Weights of a small autoregressive pixel model: 8.01M parameters, 20-pixel images.
Rows from block 6 of a small autoregressive pixel model, named by matrix and row number. Rows with one number belong to one neuron. Each number is 500 + 50 x the weight over its row's rms, rounded and kept within 0 to 999. All counts start at 0. Numbers have three digits each.
After each neuron's rows are labels from the 100 images, of 14976, where the neuron reaches its highest value: "top examples" is what is common among them. Only what is clearly more common there than usual is listed. The data: stained colorectal tissue patches (NCT-CRC-HE-100K).
# fc1: MLP up (model.blocks.6.mlp.fc1.weight, 1024x256), inputs 0-63
# fc2: MLP down (model.blocks.6.mlp.fc2.weight, 256x1024, transposed), outputs 0-63

fc1.73:419416516546520572451420425608543502470481560484502547473558470555465453495527539548482438561501494386570502500528485466465425530523551453425470461534468599551498447564522488493545412486547552
fc2.73:440567502471512483513483455517529504475509427526506483474491502472357525526452470565504389527495396507592539518413475523431520443432446545448434465493588491532472494486468460494497401526480469
top examples: tissue: cancer-associated stroma

fc1.658:515439526557580543595550509524462457465512441462555461498599502639532476442567568515419517463536405541511463544413532444590437464420464467494524478480507487522500433526484541615544482532581524
fc2.658:520591519499515574445525459516548516536502499544526556493411545361407525544456550434518460506498573390463455504573556482421470485526449474529499485505538557424519504543528527521505509505525542
top examples: tissue: normal colon mucosa; tissue: mucus

fc1.678:381500460518557449466539459437499394465511561472580489568381527582389513478471511548507527560519505442476451544483602521494492482449539377471433537583498500469500563555516467526508489437570530
fc2.678:518564466540435480536475541589459514476546500476487438511552530469504384566513579458475474507441550492471493392522428504513522464505432554452511476428445494439573460529476555487472568511405479
top examples: tissue: cancer-associated stroma

fc1.56:526496473553475470551487537503469484625498485502493433490489473390515453465509568510520537477376555567497410397457391450488463509561504509488509508507556533503484558525502521515447514531550523
fc2.56:489541584501490506470465524453362496531517536540499483466497511607522467530547480491519573464477534447458451614460498575481449546500597476447476537440522581472447517478479504534446511529519484
top examples: tissue: normal colon mucosa

fc1.674:560450519480548475489439522482450484585628552375563509526510493466572552502445497428504513474471417574524500507544474514509573465488507507570502476463502537472445494461513455499382539483485392
fc2.674:512574536562476457440440482508503569516495485566507552500565500528527518561438425523576410437340522540444352511478573475520482541563501574483404526429497561452457466520538462560461568527478551
top examples: tissue: mucus

fc1.141:552608571510503470387519444573511525572511529516518591496469439515566455427481477473493431504511564568517584424616456582521550395435512476447460508517540468452484527598556454531496464518412517
fc2.141:524529619541546459504496488519484568495424439410496464512488494532430503517569398544525453569507539438543431474526518417498415540545507491518538517516469487530516431484403477521585442586496440
top examples: tissue: adipose tissue; tissue: mucus

fc1.390:471536446492583465396480488535495527477584492521465464372570543445488513552518597543497491451441509515464466437493432545492431482418456497580503460460521410590554516504496507553462493438544479
fc2.390:500530408512503453559504493479465524483490544529483507434409523527523489506535470408496537501525378491617424497477486492568457469527467473505548554485444556476502534530466557492444542555550504
top examples: tissue: cancer-associated stroma; tissue: mucus

fc1.548:488541593498608503401498528542531479449535430428429491472468529504514529604492420459541442546526529539463555581526377487512544546538487376452522463567433727426501535406544494481458465619461521
fc2.548:534502580528418423541522406422474441471556473464578575460523463452457480500556472540552382489469558544514432524501482516521471592435451499483525521482606544571509482547498425514490474492561443
top examples: tissue: smooth muscle

fc1.629:567533462594397494572495562469549401546589548470441442570512525468552500550580468578561463557418489550438468476537493536442481494464533506625448482446479436432497468442427467554502528548616490
fc2.629:487562568528512490501479449588544552535549533533473455440526481530427545478479638477498453491473537493599489454441569559545546546540452500524548543528536468559466536481560499642480445408491466
top examples: tissue: tumour epithelium

fc1.665:473462480511424418488479446502556560400413531571510551566544520454562492603441592490424517568424500482434454473543498527501470468518552554464494450497431511540430463508488534533519476505477534
fc2.665:467522564541466522499549464608485510526513503463429528586506511446479469410490363453523492500461521408555563519468539545473491585477416435482461532446536482545492443391531447636470482548557473
top examples: tissue: normal colon mucosa; tissue: lymphocytes

fc1.349:531521471549528427467465546499548551563484511461421503538461509490452549486561487556484526484492504573451584364542487482506485501478524532513489487438517536469461568524521555533454455535551552
fc2.349:479482500476508501580632583583488508553504500516469557532519451528627513478523494569395447519531532464488529529438506492500440509513464486475500598596461457429534522493527465524503514583455548
top examples: tissue: adipose tissue

fc1.312:566571575514500446503436453386466545513537524467466487466464429490493532495521501450474534513468555576484439531486518425501517485472496451438515496434548514441489365494452507492518546356503486
fc2.312:402477506469413480448475509480495513438461480484494546552454504491569459440473431439447508485420491452479485422488534504473496544510493511464460533492518552488431563491574524459462445523447528
top examples: tissue: mucus

fc1.412:435492551394402491497542485516568462469480541533487487507601540526538516516520458480523466478568528424549555566506507514427523430484453532538426374505444547377548481550498551578473553492512427
fc2.412:529545549446485481505493431568537563497424431461513526412469432556482431475538550441520528532393510485477509498574489526422590504545515426449457563451599476491429506523475456554512400510513478
top examples: tissue: cancer-associated stroma

fc1.262:434470535487509497518481419404468484492530586490530517577522515494479562537416567519485505435481500479457402489513478478449540561425465496503493433474534494525535583386590463526521470604522454
fc2.262:523479585502547466470413583599484565463559406496478569488443527617588482482451503495520469447310523446457427496506486600513440497467475429588456437534449506592382500522536530524465440463420478
top examples: tissue: mucus; tissue: normal colon mucosa

fc1.110:466512424499534506516552524510554520448529580364466574457483533498492518490479453486619445462415429585582545528471467526512486505430514495629517509393457529433454505467496556579560529514465441
fc2.110:487536538522537438374438521478428471572486495508513490558538523572534492538477473550442439534516454442423545454567481518500433474473505566460527501587528473524511464468509533442473500518547639
top examples: tissue: mucus

fc1.91:463489574457521445504507485427528556530445618479503563442421491440522449554545498493423430463464442454492566404539472503515524451518417484478499529425480528545553494459509594549474466491475527
fc2.91:497499506428561520524544630514460433434549418433483427444530498589479509563446529555464535489559517510581532504462551442495400444358518494591466506430491571554488529503484548479534500480450516
top examples: tissue: debris

fc1.742:413461435404507534483480542595503494504558511588544540497540581437482556519449561487455548406449465606444524543499551413651492498479425484493557513469496484558443458540460506497439483470478523
fc2.742:536525527470502493438544520474464483483461480446486454481470522539558450439531500471505449526638484490469516475514484496542456500598533525467419532576550521475502537530444422571554633434535425
top examples: tissue: tumour epithelium; tissue: normal colon mucosa

fc1.373:488483502486487542555546482407458456486464559452563593438496574519499507476578538491391537480527467525508532492588527484551507469524460484509433387562516498513475420536480544552569432410545510
fc2.373:513493445541503465461495445552540550603536526548529493506493385544557430528405485551423460516490506524446521570454494527489506471530569562488515572409506493417402549539534481509378556533507449
top examples: tissue: tumour epithelium

fc1.20:532512489418440479558546490473440580478462557467564522512499526539494537457395537554472536630484470505481449553498479474595468566476497501475491469522564475442423435586554551458498521405525474
fc2.20:391447467519452453428495466601517447505568572460467547509484517501517509540476471505502442406566534478492454469518529658486424504513365492450569526440552480453591604544497529497469463576576524
top examples: tissue: mucus

fc1.696:468468410452507431429463568475474554494389525490473621494607536539433441472469502571439553523530494486564580462478533624570509584458439511485520503496548480522479512466534501458587435459455538
fc2.696:393542497521492433539545552430534578381517444451478459534470548476508486432509517509479525480363477477428515478524448486602478435436562510471518477579595578482463522430472500587392560474577527
top examples: tissue: cancer-associated stroma; tissue: debris

fc1.122:586429532445557481467575539468503427495511538475416455514559481475551513541528550592521425559395557504458444403489534489451533506517469432511503512518582451491484491442468483604461529492549585
fc2.122:540516576599423599389485601481580514470524566545523434500451499552481516338479553493390507440492449416519418497471534517504476540565484516564458475539555440504437461463538500518538442446499521
top examples: tissue: tumour epithelium

fc1.103:453457531544507571480433555575549540418487503507489452432508435435526541484550537420410451489475443399475501503439434449526403549473481574452483491452432412485542483538509491555406510565523515
fc2.103:473507527509472485450544411492383399483478515475555478512519533494459501467546536467501444524567590448466569459540540464521546546489593539550421502452435467469508542537535497513466502445534444
top examples: tissue: mucus

fc1.647:470550460468483471472585570478483471556569468518469400561445492520490481561535493489551529581487467489409501414557478492536551525475495444656478445542580444414528441488547530512444521409454359
fc2.647:488586489496446568510452518486582485539547517523458487464463490427538533500425425492458499476516535592557486574524485459476462417541423515500449513517451579522543576461553459583519452549538434
top examples: tissue: cancer-associated stroma; tissue: debris

fc1.24:439573502603548447504476484434524424481662477467538496490583480499488549513592448484473433480481508555499555464557467456533486478559565581586474491474396478451440577393504455443504469564548498
fc2.24:539465479459515498555498499549553549466407528522477443485617463467522558504504495527479545421474450454516485469468607533561499550515503466481510454411561418526580442517514466587587523501593498
top examples: tissue: debris; tissue: lymphocytes

fc1.673:542444493528494490500390458523522471555524539487408477561563459444553453467458419601466453478514484555445506440414516566541539468451528406550535543484408549543492539492529487507430526446484473
fc2.673:484501499439547452570566574440528599446451487490531437489481495540542600472472543551450494381524498438444502475498515418453398566475546514476471530500518457577481506491418559529505497540440522
top examples: tissue: tumour epithelium

fc1.30:459401446502419466592567515445539492555450569503355580546522533491530572565481459494467523599567487445500480485491497583525483555493463532501593449494490506580421541495487559597527477532425481
fc2.30:547560565535487540416609435566472543438535482570439563525478469413494503542505449505515476495439472487437528584488459572395452509468494438509415495394446507462537519405545459610602530488460487
top examples: tissue: normal colon mucosa

fc1.514:466464510516437452505431525509612513488540463461529555524442512478383482410525512522438463517448503439523510458446500502505501551508548621492467459460495612555514469504461480615485461494518510
fc2.514:576454498563569547463513428491410631502550510570513569484543437546565595482445488521549471471446482447564544556495412498530513511541487464578489514533487354481477490460501473468456528540527495
top examples: tissue: normal colon mucosa

fc1.109:426509488577517489521550539533614506515468506452423489397641551553581599451469559466438452473504556445483445512557455438534499483567425523509411416494445456442506461514551507520512543472484394
fc2.109:520513437437512426380450454518501527475466558501534472476449531562515437542488439384429499504505398526469382526448444600484412593495429570473386567493485497504551493519459485495456464534507482
top examples: tissue: cancer-associated stroma; tissue: mucus

fc1.309:555536624453483527510454397473408508536453471542431589469456529480522452473559459545568564521541479535535538484466508476529476412498440463532472487507544489528514596486419517521457472493493519
fc2.309:538479414442538427486538559511525460472549487512560552469442568444469511435552519496398429489509543469502472491579477402444422518503447552559554495485470484375534482533516435490502530547541512
top examples: tissue: tumour epithelium

fc1.498:534526528455457501571527535351564429477482479488535492578570487529484564663545568534532460471562505549563529422383603489551510496562435402548472517425414453560444512401491514515527460504554576
fc2.498:442482476560490494566537541484528483475476499572598564436548507445544522481457506478520550500596480517456464446505564400557394400519536587479514478437526574475445420499541568520433510522430584
top examples: tissue: tumour epithelium

fc1.524:466557530413429423416515505490500429530435506563553475508436367453549552491501492501474536436563522519505531506497452495512541471502550563526477437505563413465446465538407534506538566511410452
fc2.524:484463426508537513417416403504477519576527474559507502460541517518436524505484410591475443496420513485554440430520464526467542481537515536601470520447469539484466535424541479535451503466533528
top examples: tissue: tumour epithelium

fc1.626:401546533649502493468500418533439533452453572571476573610525425511453478462503484590503435558387510517534517488426495509518507581478525524457501532461478514435475640531419538476525526515455548
fc2.626:511478506429489499467472451487572451498530402358450508413450643447403520436453506488502553477500439565464400584549499441521505477457498463530406532487500544515476500583517467489617502480534511
top examples: tissue: cancer-associated stroma; tissue: debris

fc1.520:528465518520476510556494454511455466516506501539514590456508502505567472471486514454488524499556470442472500501547542419499603496451450495433486517560507561486516548614499474522506523514557509
fc2.520:423443521433527476425546446571567535504498537501570492572482426532496537532479424450550516657584549511608472496545516518547539518547520580503513466390445492479500390456578509505451493523521481
top examples: tissue: cancer-associated stroma

fc1.41:459485479447483536456397452514564409507513476438455535483426435573621483440442478508486456532485515547388525570522544471469551456501470523555515470462488594521505621553530495628413484470575578
fc2.41:494457500539523569516474563539464497468515546485562437630479566553449411493475552480518543514577591506479428516553541491503502518492483604495595469530533443465509609500475555417559456481584569
top examples: tissue: smooth muscle

fc1.59:482500467571480441452460493534402510558413520487372498453509567534571514531502527418504546453443530485458376532434453502467542472465596537529497565528509402439456569527565528498419542507435492
fc2.59:435471500408586431520495617477572550572627473496469503430582513502500514446544450501501519467490522574600493496499347456509480525525367496531544463506471533601486444619459484450574556415504557
top examples: tissue: mucus

fc1.476:556492421529375498374426522550567451520432505542508528533512530517535559483519565415492490422457519443614547522523515539451468417470494432494586388463482495515515545497455487512519435490533521
fc2.476:511571550521551460611487485482473479485452477498482502500546486494479469472438410586545431480460421417425527487533536537488534661510608498465517519474488472475472553448532466527535512509500436
top examples: tissue: normal colon mucosa

fc1.623:509477434440471539542607552502557494479512475532540412387557538516439506520420523479609462566504404475454469482487481483495426507488451449538456458502532448511514494518427528578432478561555580
fc2.623:520519534434525534499453433398455460527470506481524521565490574456467597538487488499462538538571610503460580573490571573457561541541528473519587505484536484466478561512452370458451557521448517
top examples: tissue: mucus

fc1.455:578641556444440470417539428542452485565544503500430517448421418510460553447575444472534429570565453449440426570427474516470536420400582610427517474471534443476509390475456568462456543533446563
fc2.455:527400391579483481538557560573438463473492423481503516457639484513484476482512549485448516476511448544482554471563586587536462534600527473474499532469499508599572480598606445481460470507524488
top examples: tissue: smooth muscle

fc1.21:514454465511533474484458539489580423622489494547486476514514488430504449372511474533471470525491467541352432445496567460483488544473441513347566532433562559569514521588527569576548574442523545
fc2.21:483528566372475511600418425466507443458598521521463498495438524449498513523450530513532554474519436572536494480465469601406515600485577543541412439539448470570524523484547535466462518540523510
top examples: tissue: mucus; tissue: normal colon mucosa

fc1.653:486474502527478491499549528519602438442529631504370482533548477459541527519543397434471435545503462518512557447451541518502549519519490516573541426476503518461525498440549405595453448562512570
fc2.653:450469506527523493488506515467502548589491444505523451530466472457420499501494451534498559454508508485507523517453491521502512540556537492360405536519492540430538556548572460557538487444430517
top examples: tissue: cancer-associated stroma

fc1.419:583497509452488417534552498467537469519527531579514538480510439506516468416484511491464507448645504468374459511539430451444598457385527451489494473596540458536507376499499472554487550500457554
fc2.419:525492499491438512472425484532506525457502495472492520492493565526536602544522489473486496424426477458534435465406490543531481485556537539454484533460538579479496569472484500413484429476452462
top examples: tissue: lymphocytes

fc1.554:446531556445439442474618513483621507520522457555529496502461524541501508454631559500546491526562518516483471482588515474564505497595512515443569513482417509513453482515527357392545442584416440
fc2.554:640491463468508475494502528519483508499486615513499535437551494439420455565375509539533480467540467437423529541471479557504529542504435486530444559467626534416497532532552529501533532471564525
top examples: tissue: smooth muscle; tissue: debris

fc1.224:523586579565555572450469421534503543531477491508586554506523490460497595535581465472605518487507524478505457400494545487537442489473556442437381492471414527486586583426542503460548461530393537
fc2.224:500478547379537464494381463425479542526442568638485470547502515558521519526434500454492573403402456482482589528474454488569542503448429442456506514551510485461495499511436599535513446549558512
top examples: tissue: tumour epithelium

fc1.698:452454470465518617585491458487572483586497473477521447471464525503534467455474478599472501503523536508547561462472371492473409570449450524481535420398543461547465488501495440542531483498488538
fc2.698:462508434517436536420561486519471510493471472452480525470469465528401504498550514498485481460632562448424469543508639524643572572523492355486482489504443539482542490501498581452503535573419555
top examples: tissue: adipose tissue

fc1.267:421552531448503488549458514408500535383465510495458600510405543479610489507505546444483459463478555575439563592421518480480535504466509463472498502427530577527472511535539457482452555422561408
fc2.267:613485398537552556510471492516463424508515529484542369565499505531368487560499482524550511482495502425612518500460465532493395493531487449558478490498546510487509443382510490535447562616470515
top examples: tissue: mucus; tissue: normal colon mucosa

fc1.557:405525495552469476539510436564465426462503556442520608447494457455523504462489516547464394573461595591598550471530576497516527562412538485416477513552439558511550474430541494440442438554590482
fc2.557:453532536525454415401434444514594453480547495465525502423543536537501596599526491533486377520453417442506468458487514513471496524469447442519509463365513464440494479499541432537515501517526567
top examples: tissue: cancer-associated stroma

fc1.544:493447560534547502533366537468541486489442453422490450525522485518397390498464432529495494470489467527558575450508509491459449476480537514501518571511498555517427439489525477475492488474522481
fc2.544:491521447522507421476515525456531468598552541535576467586411441544443573515535478533459453470466495491455437353394457490478591576411542576411436471500466434505446493467520535464464523482509537
top examples: tissue: tumour epithelium

fc1.474:462561407440506502440558497481567511528491475613574461487505563375553424414623495531412470544519599492439424521529527526523568411470385545577477423489492506417585527483514503464595487490507567
fc2.474:555467603503581560455637484525536467418470522549479415540453534422530464450501573455472595476486509466514447463451537505535495466526537487455525575548592489492490526466462519444448504562467504
top examples: tissue: normal colon mucosa; tissue: tumour epithelium

fc1.761:503563498328456590492436442449508437556452526562526488558520445501463520468441498493467563647440549507452565475492582520560458525520519454536591503512544484506521427482488493534508454460514430
fc2.761:475451570594462471506483532585406542501504497421510543371403536470522517439484465520503390526441482428482464507463579479470539497499498551517462576468513501522478535504460524483407575593570501
top examples: tissue: cancer-associated stroma

fc1.94:548419400487487433599401533466496556499537488447542583509527502505492543528504529515437580533544505536498430521420482391493562493521394374476462528529508431590496519481512546496472567486549406
fc2.94:477479522541484471458530499538495430489516511431576458477447438572487461440547555523499531576499488468563488540444545454533417583497558588468531446486451536431459449514445528449493519528513514
top examples: tissue: mucus

fc1.752:531523451458479541512486615530569450546561408462524463493480467599430507503574447547532516448586359502517566518560540432519482495536430491479461471496491562475479470498489454516568485484499601
fc2.752:562413594550521527491467416446481539528515533576494587444578461571540500512449512465526553496382543480548465486428513488456536449480566507543542537470562573494456556473515562495502454546536447
top examples: tissue: cancer-associated stroma; tissue: tumour epithelium

fc1.209:534520460473593537455403516526541504478573484585494469478457596443464537434443513646471560534428535468549577484508556537549405635534465505485480424450566515591428504441494448380468554437516492
fc2.209:527460559565502528534456393393514551471456496462490491565447445475466466473482442407482473489482511402523563613476464519542457528382493453515504529518552469479418524473471567719455459498549536
top examples: tissue: cancer-associated stroma

fc1.490:475537535500420457446500425455538516541517517515527447567600424488562499503522549448526503531420572541463586469570495516490535526404593510506447467533362533473570372506485502495449541586536546
fc2.490:569556578466437471458563426533500500458463409553507466484510387537549469554459453501520532522493468392480438523490497504483519499503499471556558549416465459408495492517572488537518463401483466
top examples: tissue: cancer-associated stroma

fc1.1:525451457469536447475564464473537484530489420555425435480476542511550487538454443468396444437520590563493537397560532509517553476414594512500516519488398517536476515511512461525474484506488506
fc2.1:570528600461512549512473534523489458504533506435426610463460494561614532596554447533505495457461493454542492553425425487481452543504473432457521514609571407412497443488468497488449546437547474
top examples: tissue: tumour epithelium; tissue: lymphocytes

fc1.736:467504462565550466508499590565504445516511428568523507428552546524511500617516458565506449520436494504524454473436567520596474530521540470472473453476445460474350539516559500443512504538521479
fc2.736:565473546502478506448569452517571557465477429517499523575485528445545435466534500476445572578450517536477565426434429442452474589501468496470545530538494521483576546527482451504513518468465446
top examples: tissue: tumour epithelium; tissue: debris

fc1.682:497498562509477552487494484579524495440438552594486476515615450576482483519484556522456460441491392538493443508541441565513511545524533512439504453481478528499421555393512506498560433474522444
fc2.682:569582403511365476502530526477527502448505455544464426458516539452512432471417479525512380567538442473514495516522501523494477517598534565536473401471509439491450475535499504551438573515528480
top examples: tissue: debris

fc1.692:499398513564529596535512567496428509418502490555520573394497464454520458446649540519474369529424528432538508477485563449417456565430650475489455486542486492582591476563462479472425401543506368
fc2.692:448534513515550539463525439541490624508404538462496486500500520475516512561447433553562495520446466486504559550486460498516487500503465420475468524586522475432455562477557521493521471528536523
top examples: tissue: cancer-associated stroma

fc1.652:496533478614463490525481488548525458484478448456426443553561571462643560530453501571474520496458456628544374505525488502504509504471464530397539488533503402547590531539524485564449593444489563
fc2.652:503466526405569477419537584478470561440506564466597532510542429503526464437524499476498415545487536491457556526480550555524484476498495536514545516481503510584423468546493485476452419425517396
top examples: tissue: mucus

fc1.268:410493521483501485479496504536554526465526472570535515476558511539572489459533538498548460553625495522535502459517443497511597586417471560496505484463536547445439461406478454470444513487465484
fc2.268:485497505533553468512513588385506458486514448462521534509464496518452494522446531485417434509459523452530446450445510539540446514482533487529434537491515518461535454516533481541543514486543395
top examples: tissue: smooth muscle

fc1.748:476486469506484467444640506586454583546528497490599504564513578448560477415504440437448438519553485529484556471542502527541537423493463570469463570481537457489486510545495415519573478450467407
fc2.748:545478523555525528522430450501521459384443494555429464489477467647454552453467552467573532506428512546431523528443525409436393476440587468521447538494514505451467549503527545481437508503540632
top examples: tissue: mucus

fc1.130:509423442450465519520461467539449447527527487470540558538520472545547525445505561464456414464584429518485565542560577506596486541488568547478504481444536518480439343550558450499482478485596547
fc2.130:447498523496478444442558471555518558404521478489521533461572489524554471510443513526545513481457528383503443544474484528488457520485414489418481514475542476520470511424484622549487492462437460
top examples: tissue: mucus

fc1.621:444409426490509497653437509488580497465597441427461536423559543512615513548468497445506520561480481532559501488518495627508434526524491570459445552519510577439462411557541456540459496554536449
fc2.621:592501568491397463474375544485487492509460501550470439624532445501493604515522499478447491464463444441434530449534398454510473494530525496588568437449549565437557413399461518522454596492399449
top examples: tissue: lymphocytes

fc1.147:568464548515444505533485504489487467529565530483464549431566555590445507492470507463547444453576577504440504462502520344543581511494463511407439447546508549468479474482588473565540425416453449
fc2.147:479493409530530586474550447535531543535549329492529539450482521497530495547475540373466512582468448418552425491542527484475463560485525380581494507435564507464496446359486395381476555551613588
top examples: tissue: lymphocytes

fc1.558:481470503471453543479453551467478471430473555484533569474477423524437596519432473456478566438477555507564520516571559357576515354400536526532523478558466491435463418483553500508552574453473451
fc2.558:527498594473509506504568450500541495539429517441503517512591434526613439485490476494456520464483539478530548433435476522484471485516452555521574602486533544431477551555391553570500493558472517
top examples: tissue: tumour epithelium